{
  "arch": "wavenet",
  "model": "sound classifier",
  "hop_length": 160,
  "targets": ["emotion"],
  "depths": [8],
  "stem": "single",
  "widths": [384],
  "loss": "cross_entropy",
  "beta2": 0.99,
  "eps": 1e-08,
  "max_precond_dim": 1024,
  "grad_clip": 5.0,
  "steps": 9600,
  "batch_size": 128,
  "lr_schedule": "wsd"
}
Rows from block 2, named by matrix and row number. Rows with one number belong to one channel. Each number is 500 + 25 x the weight over its row's rms, rounded and kept within 0 to 999. All counts start at 0. Numbers have three digits each. After the name is the row's rms in percent of the matrix's.
# filt: filter width-5 conv, dilation 4 (model.blocks.2.filt.weight, 384x384x5), inputs 110-131, a 5 kernel for each
# gate: gate width-5 conv, dilation 4 (model.blocks.2.gate.weight, 384x384x5), inputs 110-131, a 5 kernel for each
filt.198 097:507533517501512543473507516532484518425518491506497499506503469482471466518508493458517485502459504455500500504484465512474509466503470482518492497548548468479499522507496591489528476517526474477542541505567495531505529457506477483465476480515500501500461484520490515464539534506509512528504532535479492454488490537544455477460464
gate.198 093:528526522462490497476475496502512458497454512506490508526507463520484479519484512471516523507464457473533511523505512517464520496489518518515465494485488561490491499473482552508468514508503525460498560517545526539532481446474517517554481534440482494515500522489499520478555518493481485548498453545484508503467495507467473563519498
filt.199 105:505492498545500493484477521525545511468491536487554518481502521466519512490518492490479495489509486512508446528441511490525474506485488484533492512477457535488488484460517511554536473450492477484523480499501503526511506527485481488498496520516514477522502498494515498473437474525480541462482516465547519483524495463481518506470483
gate.199 096:498498479456471499503527558507486524513501491482513480490531521460479530466512515503498491536454472502429551469537558513529499500490465476520493515476501488489529516478531507450527527510529493491520495462500513519495461466475441475499548478494465545498526474495550537514523523499494465506480476498470498530496523537556512489507487
filt.200 097:517477487494461517539465527492480574552503469478507560465539460478517495519501465458506511487526477482526515522493514512500518524549548490474499486503474470544432535521551470502542521511473484555493521487436487507475462493491509544481497469518503497463464509527520495496471524512487520536463538554486533540522502538504565490463494
gate.200 103:508550478482487503522488529496499486437532501515492514495513491536497511484500445508503504525524504495466519533450477520518492472531504480551490489503496531518495519489504515463502500472530512483530502540510500529492500498487483494480510474456504469458521499471501505477536481533484504518509493501461514524514482481538503550539494
filt.201 099:519488492512455522477510442509488502488518540482534503449512510506473484543483475528491530484496472548533481504447511501515456468469506497518493504479501496488476519483514478537484500528489501501503492507502476477494492488513521508480467488465530499523566509517530510483509451458492505496498486493495499491502535495520505513483458
gate.201 099:491530485497535508474517453528478519521491489516508469526466498490482518510527492541504513532509487512508508542554495527490498510499484523504472492509509450536493506481504488488520464493443534460502486509543523501435448491512473511510467445560510507549506456471506503462493485517488542463481583504486525492527529500522498501502506
filt.202 099:530513525559501541492506514521457489521502508505471509479472496494467541514455469497516509526463528548505496566483490512504527543459491473492473547527500492481523515509550481511498494485518474469499513451466538534525545470501494498477492511520473524507514493494473498510526485510488475533496499462491496492528461444529484515472466
gate.202 095:476499472435486510481540479491515503531473510485517475516496510486477513511472442499494483491489524517488514466504491470543531478481527485505538518462481472473504495528494528496498434486533497500483491489488515495500506547526504482492535513499516508518509516496495519570466486533496489486479521485488507502482559489464549552504497
filt.203 102:510501522457468501498521550529511496491531504451516546504519500465503478476444546532496572517492479509497531476486545476530477510505505478500496492464485514490489527492532536520490455453543502538529504488504530453497506459474516510502455480516488482496502485518466510517510555508513523506517497442511531523520509464506518539487467
gate.203 099:495453513534477501513520504518479501524504475482519562500526510461504529531492521476488512474512481515489468501508488507496498505476429493498491509523511481532526507516461522502485519518507496526449514514464520480463508486496515528512489500496468503478512451471506515499516501468481515507474490516509521508488513497517449524530474
filt.204 102:500514496485490536487465458476469512478520506465501498475484522466491502518446500492475507511561506495489534525441525501477505481468503467504544497427491502492492548475455508480521505478465513491461510482480498467509520490501517522507509499502488492524520480497528495529475499464517485506493493487483490445535526496483469528477530
gate.204 104:512497510521508503490516476538510486478491516485478445508480444492494508498462525508499548526505480497491465492536487482462492502480537513501494495504513546504490495534528457492517465510523528457491507532515505500546492481541476482468515528513538490476464513496503496491512506507484442478480512501522498480496470495486524542454443
filt.205 102:541490536513523490504509453510489469516485485485537550515501478486499531527480476497491471470488521510509466470545494483497484482491496457540507520506511453489547517443539481475472500510551510485487485506506539494490502476491519496487502514500497449502486477501501512506482577477471509467483518529497503499520503479542487513468459
gate.205 101:483496494487505530522491538529529495498521483501477490541465515511464515517488506488506510457476524472501503516528514537513491457506508486505543530506498458517461500447478468529476470446521490495500513477485434496501518509485512493491457517474457499509485465503501499499486487475472506514546523481449484484530508522447478520503526
filt.206 095:482548499478499530474489493562488538462514510492525489520511477485501485491511495474528483511500513484515555504487506504485521540514505483495507506492481524573473499489491497521474493522527501501468475520506473516505484519502453453512463502477465473469523531530493484494513493449479535496496463485514496466500496501464504466486515
gate.206 099:492537548513463475517441483496461504546507486517501454492496532562476469475471480479501491478468527508454541487457510495508508494531522453507531512505484460498494499503528529478475519513505517474464517484478496531517508478531469482492504470491500541512477521521503503473495471527484526552501494519477487504520483517489533491463469
filt.207 097:529452496494519495481485512506491490489504534498502517523477467477515494488519483539508500472512486508500531486491513458476487475517497530527451454482519454505511523551477525488442491519475494550520550491464451468519577505545456526495514556541505497513480479525516500485497465526507490516487483505496505442506517521503479523484460
gate.207 098:517480513546478502534531517530490503545507514476505517502441533516511560514488509465522518522464517487487479519540515506504518516515535538534504539477519492466534551480523510531464547469499528478550527485500490514473517498480517481498513493501521526464470507458498524525467534538486548500478533524510508475491485522496541533485494
filt.208 096:500495444496484528487506464515500492458513551531468449494493504533502488483528480472471551554493519523518472527523536475517491512492492414492528537476491498448519505497487504491504477531466539512527527470531516516534451542491511504507543472485493559539493497530543501441539545463519505495528528515480475494495530494489535498461432
gate.208 100:552515446542486515469503493483499484512490502536476518500521469483450537513513502497503497455512560511492544531498481482485553467515458484501501507504527488506490509513500528514423520523484525491533501496498496478533482507542458505491473520508564484496498529485475504491479487492462474514513510498547433482518512488524483505500450
filt.209 104:495474501536480550487507485518527503476468472524544485492471490533504481475510496478447503520481492483480529509470509496503494544526474463496454506490503461466534509471478487542564525510564529463507491517513528536504493485466528479528458528506528475530489508473509514517475477515523523503486495502457539516498490499474517509510492
gate.209 103:513478556506513523441482511509462484492490520466512451520504475518495497501492462510502490447531508516488459521490498522463519504492539477504470499478516471498497570517488446530516462521468499475511509517456511496481487518527485473533441509498499507508521535465459494462520477484488481465507478444537528496502457514498535496533521
filt.210 100:542527500508446499537526510498532505474495482519492496570501520468467525448489486492472526540442510509501507518550492497473515536541527514519506463503504520533481510474476484532548522493504532486499491512504438486476471514502449501491533500483523535492463483513514541522474479488504509521473444453548524482496488502505504474513490
gate.210 100:446513516524503486497502527513480519484498530515567538497486486479532498479493405551490498493529521531505508493474498496523512505534493487513491528497526518478496486533536525511524516482462509495510505460517529469535523511478513497492467519493494537499498499519524449465490489456503545519547516520491497495485517521508458525487477
filt.211 100:433521529538487498475530487511530482543497501528447540497506482482541525463460473448492533517481485480455475509485509513505505439512531476482516473477507483491553466470501542486506430506504545501501496557464489475528545452451513513500489491507479499505515489506517489536519518457451501533530481500512485506463454509503501471528511
gate.211 103:511467509509455470500515469503487506512477518521479532525480539489494481483490532488475473522504523511450517537464468552488535528483521504473485489472452529495494506502483495541541490534513501478537534545544458520497467499492535471492496476497408496559516468498504520483515477478498512559465486485463490494512508437493489515521504
filt.212 099:495498519495527517521501471484431521487500479468480502504428513479449527494510516520500523524511467507523495558493512515493492484552529499492482484532533521563474517497515538491483502478521501536490515498503497490498485456562489507532520474496497470490476493512464539502478501494525478483485492508555510506480487500487488489475493
gate.212 099:515507473527437503477476537499462512516547507485472533494525503502499501434542564479503531505525484514507498529483540490434482528500494513453489482505435496522509525478502498501457482520514484523519499491529489485498483457461494479458469523554481484496497545483504458513482488522506500534492517478593451524462490512509467502496493
filt.213 106:523537496487509502544482458477530454515466542523485494520504524476491498534496493462506469529478514507487428502467436554503479495477488533451489517530516499521517446514490518491524542496515479450515503481521488518493501497484471517526496500511510512489497474492433549519521475485511490471501516533490500495465506464501440494504478
gate.213 103:481478542523456517457509524520525478481479536491506506501500532542526485513531492481511504552487494506525543510456516499477485503481545461472504538455505487504503499542481503502484521544514509522479470508488513523479501470455496451492522512495524475516478502459496530463535518536470496470529458511516496500496523488483467513487498
filt.214 096:496470478519430446454485557506540511491439480493513517488526508488515494479496457516488477498498509475492492489473496519520496572476529500476528438512502514514504516469446485472518547472534540551529479504474499486522461490472501489471525515472474479471487531544483499451458492497507519488500479482498511481488506505518509546506564
gate.214 095:533471473481502498528485483504528523489481484506490485500477493515480507562511465482541490513546481488512461488549527540509496526480478475487505481509465502498513491490510477441531439462522546538528475490528472519487532543491467507528482451478521493513511512500496488531497499470467494543523477535476506501503510516551495547521564
filt.215 103:515467506519485540525481537492537515472510526526493511497542488510526511457491501485507507508480455505487499484474451522503549496515518504567458471498491502474529478497534510509512564502541495499480515474499513480507488521533491484522488525484511475523574520488468505487508515508545520467473522516477525467482518448479536462503453
gate.215 105:476464498501480495515476491546515473496516500514518473506517501507446523501512475509488480510535532505472502508490500533497500548448521511495493474522528515469454510540501500485506487516508508515522512522476417512463511501519474494532441522506531459517507493492435485502491428481494499478508533447494493521491501495534486505499502
filt.216 097:514527496527509487468523493512504529468469487504498465514490473522518495508491520522493471490496477518506550515479489504524515477470499502524456526447493499540504511476485478508486507496539559491517535503510482463543520506477493459494536511551495465489505485483538454509489467534490478517445450539543504510492482526487496513491484
gate.216 101:531483513529505520481535478505490498520458556498504476510456493513474497483498466472507541447546520470475484495529494512536476491480498531483462506517531509530462535455522473482467489459494497541489481467480480480459498519530496507477539500472549491473487482560508530500527513493495481494486480521526499497530513508525470502537505
filt.217 096:529546474504566511519515535542529479522487496506485522518503520453469491476503524479548500486523559497514516495506467487545485507486520511504500459502494485508479529482540441511509519504466535500530535543535559538491518510455436536536490457489517532495511465505505523494480501456513501519539478479521504508490485486483482442547519
gate.217 098:507493497473509495501484458481430511484472475470504519520491492509494451537512546520540473458507464482483493530488486544465521469466470511537491477528501485491493482532510478494487531534505451485505483523504532485511452485515481495475483487477516506505487463511508514454456514479484497526500453494465502540478497534506472561544515
filt.218 096:475485512510481501500538450501429488475491546502505477482508552488509483477453477466565514515489450542461512469482504503484538517482487541534476496498495502542459504489513532513491542499474467489539530545517472498563538525473474472518503479495534483489490541456537492488480537473508482517451500507525513501498515502450473484473484
gate.218 095:430551488516480496535481502549499521502507450512476541480492502490520465477479490480519523433529487489486517450527475503482460509520470473522456529491520475505515495474503529472481504508484490502537515490471455516508478489507508471503518479443532500490513531487483497503505501540488495517510541487511470515530543494541507517537568
filt.219 101:524486493505531471507480509478467479495461489500495502520470484481535509530512477507503487533470522488471486401436513528546493491519484527505507544524535533506497467444501510497479509463519519529555542517494488521522485481470514480523514493505523531526501481514502500511491499442514509501493496446488510527526471523499510520516430
gate.219 106:519502529515510517465464455510499491527529532525532470507516539475461510434506485492512457513520505489483519529473483495493519511484457493480522490488486486529501480516483506519522474492473482543520553502547520514492483502521547493514448535499512527498462501493482505495548518515472530508525488446487481490513470508511526520478475
filt.220 099:500536477539524480528544461511480442491488485506484507490485483509515510452521456490512447492498501467488505477496542499471509502441512506473470493529509502486521478478494471498429526525503503494501488496489519495495527477502498484458531535521509513570510519482481523474484503484475509470524499490488463507510515491498490566470476
gate.220 099:512521496544505507499513495476517504552461522514500504491485484493505471474525500503524508487546490447515439522455545536492504483488533460469486502468511509480491536508478473521533531492466488518512457510530508473519508508516511501494524485502500465515487539472464522499522499502521464547447492537510541475507486486466497507490479
filt.221 097:529477498512501464493471511506517531498494529477522519479506485569492520498509499497509497508503523494508498494481495504490504447481463492506452504546493497546486479488507494528516490490542546547466510521539474472519484492525471502488495524519519487505503564474483475518511487477480471508454454508458495486511454482485506513491460
gate.221 101:554528514472525490512514520456497496546492504518513496473461479485466508500493534471485518475483468473478490488532537498486511469448495506502491483516494516497493530498509514493510470466472522525521481496489499494508531532504532475475499514510505528491537472503485482487483494476532539524490504527502537491485536455492517500483448
filt.222 096:526494472472502496518558480557484512530479473464500474499522474535470502539475495473505476541492500512510552505505524509490502508503519479477521527509516476486500471472506488478525486498500494503474571423521514474510450534499490529526516470487528469507495484494473487543513508502489509480482511512500516459520539502499496456504491
gate.222 099:493485505475517495509475524536477484519483504503516469521478513494494474467470550493496514502471503505493513473496526476505484541543476474447468502447523479511506485551501529492432449524514484509525502484517491529493508503524481475528540521519500496473485478505453542486478491467535511521517493530450506507519501497497496518493551
filt.223 101:509511538463472532517508462463542523547509464521499470508498479465486505504531492539484519492528489495495515485479502494523500504494510507522472556523493496550498546538518460476510484496473540531498498526493498518529500486494463508502475481487521526490495446482521561479536479478523504497535443494535507515495503497520487470500481
gate.223 098:512525494494521528508448509516464530528493452507543517561534485462485505465521512521497501508462503461488473512461484497459520484522498541536540513499518487496488485449511539546475559492518519507487572463524524482526494512531498530480512502479527507473485499502456480471519504533531477509480484461512514467456504478487503522507499
filt.224 095:525477498527497506552492492498507521490484491495501490523502520494486548514526505500483483535496500537487522478510474504473432455501483503514525501508469482515457472504510479487494483496494478534516518485521511551457463515509505520509505547506492513495485502535509525511547481501485479535487555540470508461472475468508493554522484
gate.224 096:469483485539475512505527443552530501489515506529494476475510473495538472486453507514480470530527503483491512475495532503491447531525491508512474495469520561495496470516506491475484487469498487513481517486521519459513514549453491545487525486546466471529520500521490512528532508545526478504510512510508528495517442497476527516555512
filt.225 099:518483535474494481490524465521481462513515522479483539503472520459515493501498481477493469491496499538480532455491465487470474543477487469520482466503551544532516492490525472495478486461501497495515502520490504527507475519510545541509520540451518503482476487490506496465534509461486495567468477543500526510505502523521480497497513
gate.225 099:537452491538465500523452495522526479515483494478503505510471534497479489542479533484469521472462473518491468518479497517512503469535501483509537465501487519536485436491529453483464505510556552540477512484466507509519474499497465504513438488521541490503502555531498522527481477553494503463565479511510499509479541507510494503491511