config.yaml
model: "sound classifier"
n_mels: 64
spec_augment: true
num_classes: 4
kernel_size: 5
label_smoothing: 0.1
init: "kaiming_normal"
residual_init: "zero_last"
beta2: 0.99
max_precond_dim: 1024
one_sided: false
max_grad_norm: 5.0
batch_size: 128
epochs: 47.2
decay_fraction: 0.4
Rows from block 2, named by matrix and row number. Rows with one number belong to one channel. Each number is 128 + 32 x the weight over its row's rms, rounded and kept within 0 to 255. All counts start at 0. Numbers have three digits each. After the name is the row's rms in percent of the matrix's.
# filt: filter width-5 conv, dilation 4 (model.blocks.2.filt.weight, 384x384x5), inputs 220-241, a 5 kernel for each
# gate: gate width-5 conv, dilation 4 (model.blocks.2.gate.weight, 384x384x5), inputs 220-241, a 5 kernel for each
filt.93 101:163141109149146127134102163101096164144147144147148162124091099103102167107129087103145121144152111120100168105095157185063136059134133165158051136128137092181171102141096184082140169129150118081132151131104134098139140078103098122138108091162074135074154083149110128196121186148139142158179095180042072143110133130176181108148117
gate.93 101:121124127139130167117160109115147160195119157128151100160135151075172135121140100151093082128136123117128127103207097068087140170151090096169158131135126142099139135151160119175071160111099125145100110156091132086116145146140085108096174182152127134116134105127162109144181167044115070125092130076118167178173186142100064156149141
filt.94 101:178124189175128123085131088127122137120133141086135146063117149140145146148114083102155194141105101166144123080117139099153088125116162122160146151082093102127121121197100120156088083155154111144093134087077125164134160146167164088136083177169089133140121120134170080150130168104141104142094166119082133104150112094172130142184118
gate.94 099:104136096115146133099142090149121124170138128193175125164109126144131137072087124209120134155109148142113165172131153138177115115132166072128115078154144080116157156081150133143138118110216123117131075209081151204075147078160152136121132094127105165113129155184135196136088117144182197162085181156097084152099146105065125076143090
filt.95 103:210122091131142138102116089089074061102136100130114132049073195122103087128097180132142121088142114098054110105111109123088146086190107151178139099149117174133141065069154159173153122190092091123080149146121176132168101127127131141149067068058165138063132062153160051082168192118093112148105114194132148166160068157086091090176128
gate.95 103:126065130044139133111112136103132152141114091118155124150085111064075138161119174093125137111075158140105134170117129094110103112155104170119153187127196149193102216110111155157117095193091110137119115111098070142089158085114107108184089167084079119114079121176066132109146111175167129143162128130056068117184132151155109162178115
filt.96 101:137117169084128152161136098150154143166096104155078101145145106089086129137155095091093134117171080195110115125130139142181104096079105105125081144151113128104165099196117098144071127204141165135138165085163169119139108120129144132141100088129137071149147133104175144136103061187122167104129135105150131103153171130158108125130147
gate.96 099:148062172124164215142101201127112117101100143146167117082156107166117172205170160083105176152121115149136103085144119164146131074105101177086138123123118130139151138146110133115068128156061170152116175155111151183125159088152105164096143126129113159158140159115100139090113160107231112082092163160118157164141118063117136074119155
filt.97 100:125134134107130155125078191168117158091154119157131126081147114068136158149148136154087098118092119162186114081103139119116136142109132091105098127150147106108099127101121162113174055093141136125107146128116147150131108170192141139110132122162144154093101133125122132135091045137113138093133119107143173039129112109117105103083107
gate.97 105:151098120129155141092089166103159158119132132100068134075095165104146114110072155133119127131094063104087153157137165120183135177109100129142133130159078135132169081106136187097164142149127139131114126117120099076095093134106151117111055140107127058106114115103106146161072126148123123117140064101145139113105180122132160103152107
filt.98 097:085141121102151119130134107107124085127040120144134157079106109171193123149110162157142106145128131152116131123128066156112086148155128102174109166083121123157176128147110193149147126133147112137152115121128154119099149164106116159134130169201178074096132078145110119139128146103162150087095214178135156145164149085119147106156131
gate.98 097:126112128076099071102099150123097127153079126087121106094115107101109140105206120159140122179110116130129103126140124165161111124169104118153104138123099185164141076123148116117127111152105132146161141134119057099145112154103098145143092161111130130148140176188156174147153129072141152100183181147114126133084193143149114168145119
filt.99 105:128104103188104157156091146111120135166096129169171157088084149117157076070124122124129070076137145118155126122179145193118166112082121190120147145093153134154188105145115175096130171149138138088122094129148171115103159184102122146088132127137090136132070096130160098111166098125139133135153138114088145171089159139129104124080108
gate.99 099:137138075109102125204112133110162101160063170158142161084173120133185098189170098187174144141150100122117165112116192152101101061167200067171115192116115117105127113125153108115102133108140118120168080142111118109100080131126147107173097129195056111138157141185116150107110145087138103141135210065106104112117085131119147177082116
filt.100 105:129111112155138131150158156099167140118179176078135109085109171106128168186150160109155095054162140074160131123118142061124082085130052112162040168087170152152143137089124178127125056115099112157146160126147084172115116085123101064127104173137139118078147097124071131162105170098137201135098111161095183160171147163149092179128057
gate.100 101:145131201127110107121119116078134116132173070102051101123128103122116106074076138137148101040147071119163125140119117122101138151148080109152201103130158127118120153157117121103145101221115119177146086069083126085115104062113158097119191128109100067154144122125165130079142107116183111187129079083075086155212178112120089131159158
filt.101 096:182174169124081083075110151187157126155160102126055100135132029105138139144124154137093145067103112145109146091120131148115089137145165085131132079167136128136122078137130178146075145156175145117139119114089123132147180134141113087130174143108157113195077116095112141086105142122094165169139141093117103146116094138132116105097167
gate.101 095:160135069140137072192141080100121118156053094121168152074122155085093095141140104157138104107165087101099177135084167137103141121176161237143102088142089145130089148092083134196109097178186084103141123175204124133179086137145141180190147102063127134155160158169137199173119089140161103125150092099146162113122162116137167137126161
filt.102 104:167190101136132180171187178108097120123119156120125155077133057213101149076100085106124179134138115165103067142209127099096078131127113113130110147169137200120138132088133109089125142120095107118170137110061085099143215124112112107131096050139100076165107119123154104130155129140071105131113099146138125150110139087123170151126117
gate.102 107:082120109146100138162200113139093145116164109083141078107156157124145112130103070153093107106104139143071164138116118114184125111078097154154088104124105070105206097165091140162144133138146130131090107000151182158086153121113099149111081115123143071113065142117145129076153158191161157159172099138130113077142132131085146091115170
filt.103 102:099133137160115151116113159104173135055117099080131134129162147152112098113178115122123157153104159137093106140080144155064125113087077124119093125119157162175130096101126121079168110140140135142145100145160095070167141086190126139122128099118135130100101172167174167070154143194158114122188124067132135123149121109166150086095150
gate.103 098:078101128097164116131099150123143188110129153152150116116127099157072099120088158130148149130178069109099106151205136084066120234119127152073176133177133145105115144132136050102110169124152137131058135090062143121075165130189162074116113140111135126132136110099133114121097157115165108053116124117113152101176102180161129137092135
filt.104 102:152176101058150102106098139155129139099160095116199099127100131102154069121110116090147127122091080091141098105139149150153067105134120116093080108112139135063144127129089119140167077138090185127102101195092093183155182106126134158155066136120149101116146123143171149148138152151144131116147186107069108161158119119111075160085152
gate.104 100:136154079164093139170117165108173115111123157094068121103125170140113131125089175119222130165176113130110136118108132106147149098125139129105127110125110138101114133080085150100127192093105114106147157089170140133139077134106117152092126149136107146178098107107122054086202163170131152138124166139086138189185076085138146129144088
filt.105 101:136144166134129109167132134154102106084151114143073134110200135184143141117143108106184110110156129171126158158066098141179128116078146112079125117129135158104106118114153082127129196114156197162113142105171128101134186136125123171156098076153144115086075055175158138125137142175101162100164134080155132121131113091089099160140144
gate.105 104:097128166122136133141136145166149099123196140129154106149134108158150136114088115160167137178154122097104112125173098133168161132123099142155140106092102213098136139205115134171106130088134130163147126103114159116109142170102093153129153134136192149105069101106145099103143151066100087131164147164134067123102125224155129157124132
filt.106 099:143137136147135149086107163185113098088097121125133093198156148138154083152106114132116209185111133129147105119223091144129207155154095084122058125129082217123095123054136147184162170161072026114066121126149060122156131165145046138172135140176126121170124161148125098132091131076137121104144066119103184227116144140109145113139107
gate.106 105:079154189125077073064111188061100142181143156155138159098065116154111118103188133078123120087070118161141106065183151113124173142108108097095124127114121159086172118103134108098122143105096136160175079116083141074120132141134105114139144119127114111206117114126146109151107200139090132123089078142031152079157142171146149163117125
filt.107 103:091188179091149169115094115104090159126126129106091098151151152175057160125166109133133120118134149176153145155114108089191155158174194101100110124137101163116078082072137115108124111189086135132140068167188099124125083134126088158076202099083120168152105139186157115090165162091107122118095100080126150222150138074068080123163112
gate.107 106:127103099123112072148160093173076129061089069113119180130159150170136111122159146156202150169121154099135085085126215151133183147163150167140158124099155098119174131194162084128157144108180167141118091159119136192098074082150125113149135168096126095113127106108119120135108136165094141170145143098102158136112041203195119130143139
filt.108 105:108130123108150125102135125119082132100154090065148170097187120151092091143127106120110139084124114156094136060170175061155169144162158096137101135105120168128121097137126123138046147172119126156131145159126098066103065138181157174096146170147138128139132163091107146092136179140179119173127165134181159149120172083126154140124078
gate.108 101:132081148174139119141175121163136118113128161194098140146154139174125053121102103186117141130112151184170176085126193136109139165135203082149083118179110075134130081169128098151082197142156130122125099120100118126161139167111137136140098156121122179130197166182054162131131110123088128093130074158195126039077138125130098112105138
filt.109 096:137123140148117074136118154109158134088109102163085116101144128122117064132090096154116103181155173121113118160129154173151132122151183112143055135186126165102133121168124135052082134131095109176154126069106121209092139141118124138164110138123156135100105117180120112111110105109162169098121166101117107166164135116135127130093131
gate.109 101:146104146141168136112155167172103133109127181192135170076150137118099142097108177185135145086123141123133070141130219099090099159143112197130183128108145097151157152143154158154164133090119105130071130212187106126114135106151126122118170138119158158092112110164126125133169075124154098143130068112134171115088177095051131155129173
filt.110 101:173116113148107146086193129148146146113110148185042132169148111123165120140166083161132170102143095154109082120152161093109194114136114175140134184083143105129103194182121088136162120087128204087123151153193129147114185109164127129142097133117175151117150134129092136127116124096170117145147109163069092193113146158157133166175069
gate.110 100:135146129128126165162129122100107179087132174134098103098151111081095139131087169087139122098094046126138127180163123091107129147098135070125162189115122142096140109096127177054139142149131147139136093121136114172109118078149171169187117160111067202139089124179168110171168129119208097120071193151136155088150185099122040129171142
filt.111 101:099095171089165135148146145086145153144070149098105108132163141093119124109160104112140125157156097115158162148129117133123119149119172073143100075111219119135159074192097070171101126101112161112101122180097110105122058193102152150166133174175197129098070140116128120179130112159174157071197152074163146172142134165158084130142120
gate.111 100:102163064110140214090172115126069107117131208158175116099117150106107084185152064137090132134172166091086164134206120206110134143145132126155100055112132085118082122120108158111139084157168084116139130108117139075088159159134171101113133140099085066104157111128131106101117090154133123148139125067090155164112133118186116116177158
filt.112 104:127132059135164122161114128107133158132154134164135125092154166118131101115152159050118059080097090118072143182126079107108163153095071118101134136130110129135136142149128167086147166112165213146134127149115113151162110204099108110116082094125095128148132152118130111093109184140169107163132145135119146141114114046156111130122158
gate.112 098:153063170170163136151109117103102079084165095133153172116129127133090138151077167136098152171185153144194098117179117111147117072104109134144103131091063141147136116158181106159163135170145139115118148100142173144122084150123133145096086123125099110129098120116140087120109167118086182097172094156150157175148141159106124079190172
filt.113 097:117120079153121185109144059142176130133105115121129162171101187081132107149167125113098110148136099147147075138140121089124094165142085140102072136082091158112121089166110090143111129122078151095127151170108104118129115125143121103139131093141209053197089141105155100117122156135120140202109183122164142122068109153156119146082155
gate.113 100:111063162054137080130121109131095126164077195131155171120065095150092198159117107083125096110091104137103114074163154162064135142113132107121111156179164139127142114145095106180097105177123118078132085129088169148094113110105117185132169072120097173141157176167131084091113158028204140152148191113124134153100131124095163128105146
filt.114 099:136050133100154152162096105120148110166070149152126143133094138195097119155191141115146165147134077101119126124127102158157166129128172153191122106092141141129036112092127092137153137136128158159119099130087116156152154101106172156102080137154100150155144098145118142132165109145128144082123046053144173121083130159127099199169130
gate.114 100:121150104115126132191107143073144141050089086139129078152199079123158139099152122118131170143127132134121150139134094166113153147122123087102118168111125176095124117164125113139116154129198081156155176161096165134143166140136119145087137155108090145122130088087141188137104160204113150076147179139111142153126160219091188101079180
filt.115 103:073158095137157105111095128112154101124123127086086175149166153097126136145135129107107046109206140080125110157144120093187162098111103088108126080110125107146105131145148120136140139150200151081173105118139138111058129153154131076142109088077156129132150197198173148098092197089149080135117110122174116106170117106184199051116151
gate.115 102:094123100181131234112119067135138201120141185144159103123147152162171123151158136132083132142084097177141139092108043098141099175179128136119181080076129106128137130167161126184145108062063187105086064084175103142130187146156160154158128184163161122099093145153123171147111159132172169135091142135174166115120120099140089115136115
filt.116 097:131082091103165123154189150174117111103162105125091118112083163139155191104106118120150159171133107174150181085174194102135103144140172157143133106115136093134117152101174125143137127119115136118146127140122097124141078165163152133157081162067112180113142188143145136139136119165066145099180195134149113100098165145100109167165139
gate.116 097:135099114129126176112121150188075091119118114099112111083104120147155084152147111165152124136053122216139144124158099179128130088127172082121052079107151167069170130099141159161117139118167109140133139145148096142150077132132070118110111113088103143086169139078172167129131098103130058095065179102166153100109108122114121140121121
filt.117 098:148082163166125162117073150118104126137107116098118139152163167111146125123176140136115142139115150127162131199158114056154156136117100125105136066050161176119119046089066153134211155095135147135114093166140146119163154123136147094161095140079137119131151120150156106123173057135139132112086109095164120117106062097118126115115130
gate.117 101:111166137122169119152179139156130112158144125042117124127130081152160163168135096100110058172156092174125112153105137157156147135171096174081169171099139103119122083110129139152147171129041204150132119081147129184104171120162116122126123124144130128062115118128093136221110123130096180137167182135158089190134127105163125099146086
filt.118 102:100110072166155170109110106142129110155085074164144144119125118146129159174097133143116101115115105106142144176099135178077057097111092159152148171149075080064101132178161150148131108184107160198118125132148169120122140128134117074078141189085127076136098151097142127118176098119162167122110098125149158151054101188080113190108097
gate.118 104:096049114098091179150048146115136144128178102105175164180178161208056113131100125101108146116166107150136142125168107158137103170088135150136080175122118195134136058056126061125139076143152150089114152107082053157113106082096129078174209133096144149137104159172092123124128177135138156123080171179127127105121155109122094137123202
filt.119 103:106230103127144119132142141167156156123139182111176084146194129101107102109137061157118190129132127122104125135123077068101145140088120165161085144112146099123105146124141040177059141184083109141074157113136130170092215140132082127170110128179116150126132154079131125172116116091121139073096157134141165169170108134091138202145108
gate.119 105:117148100145113153174088164147102115188155103138132115162182132168181122116125141104122096079098178126126154125146195141155148097161076088115128152125137103097146146120140111099140171120154156072127129176112110113154172125180136087116157113088113154106147149107142096139139084106129117167161057131178124167133141130138180087139161
filt.120 099:124155141123139126115086125114121102129177115131125135206108061136108123146179115076101154090173173120112103122116074077142149142110091077133052115100160082145144143156141126072164151131132109156127104134168091158165133064099081090180089121112116099154073133078110166086137139126096137186179095139134189107152134128124080136135121
gate.120 098:130131122156085148129122168113122098163170105120056135175124121102162148159110104124188157134109135130105160162158126215141141148117133198121085122157153058131172120100125080104160120127116129180105123043138099102106108138077154120077140124078163111127153149121146121124198108144153136169123151079044174147040175124103151107090096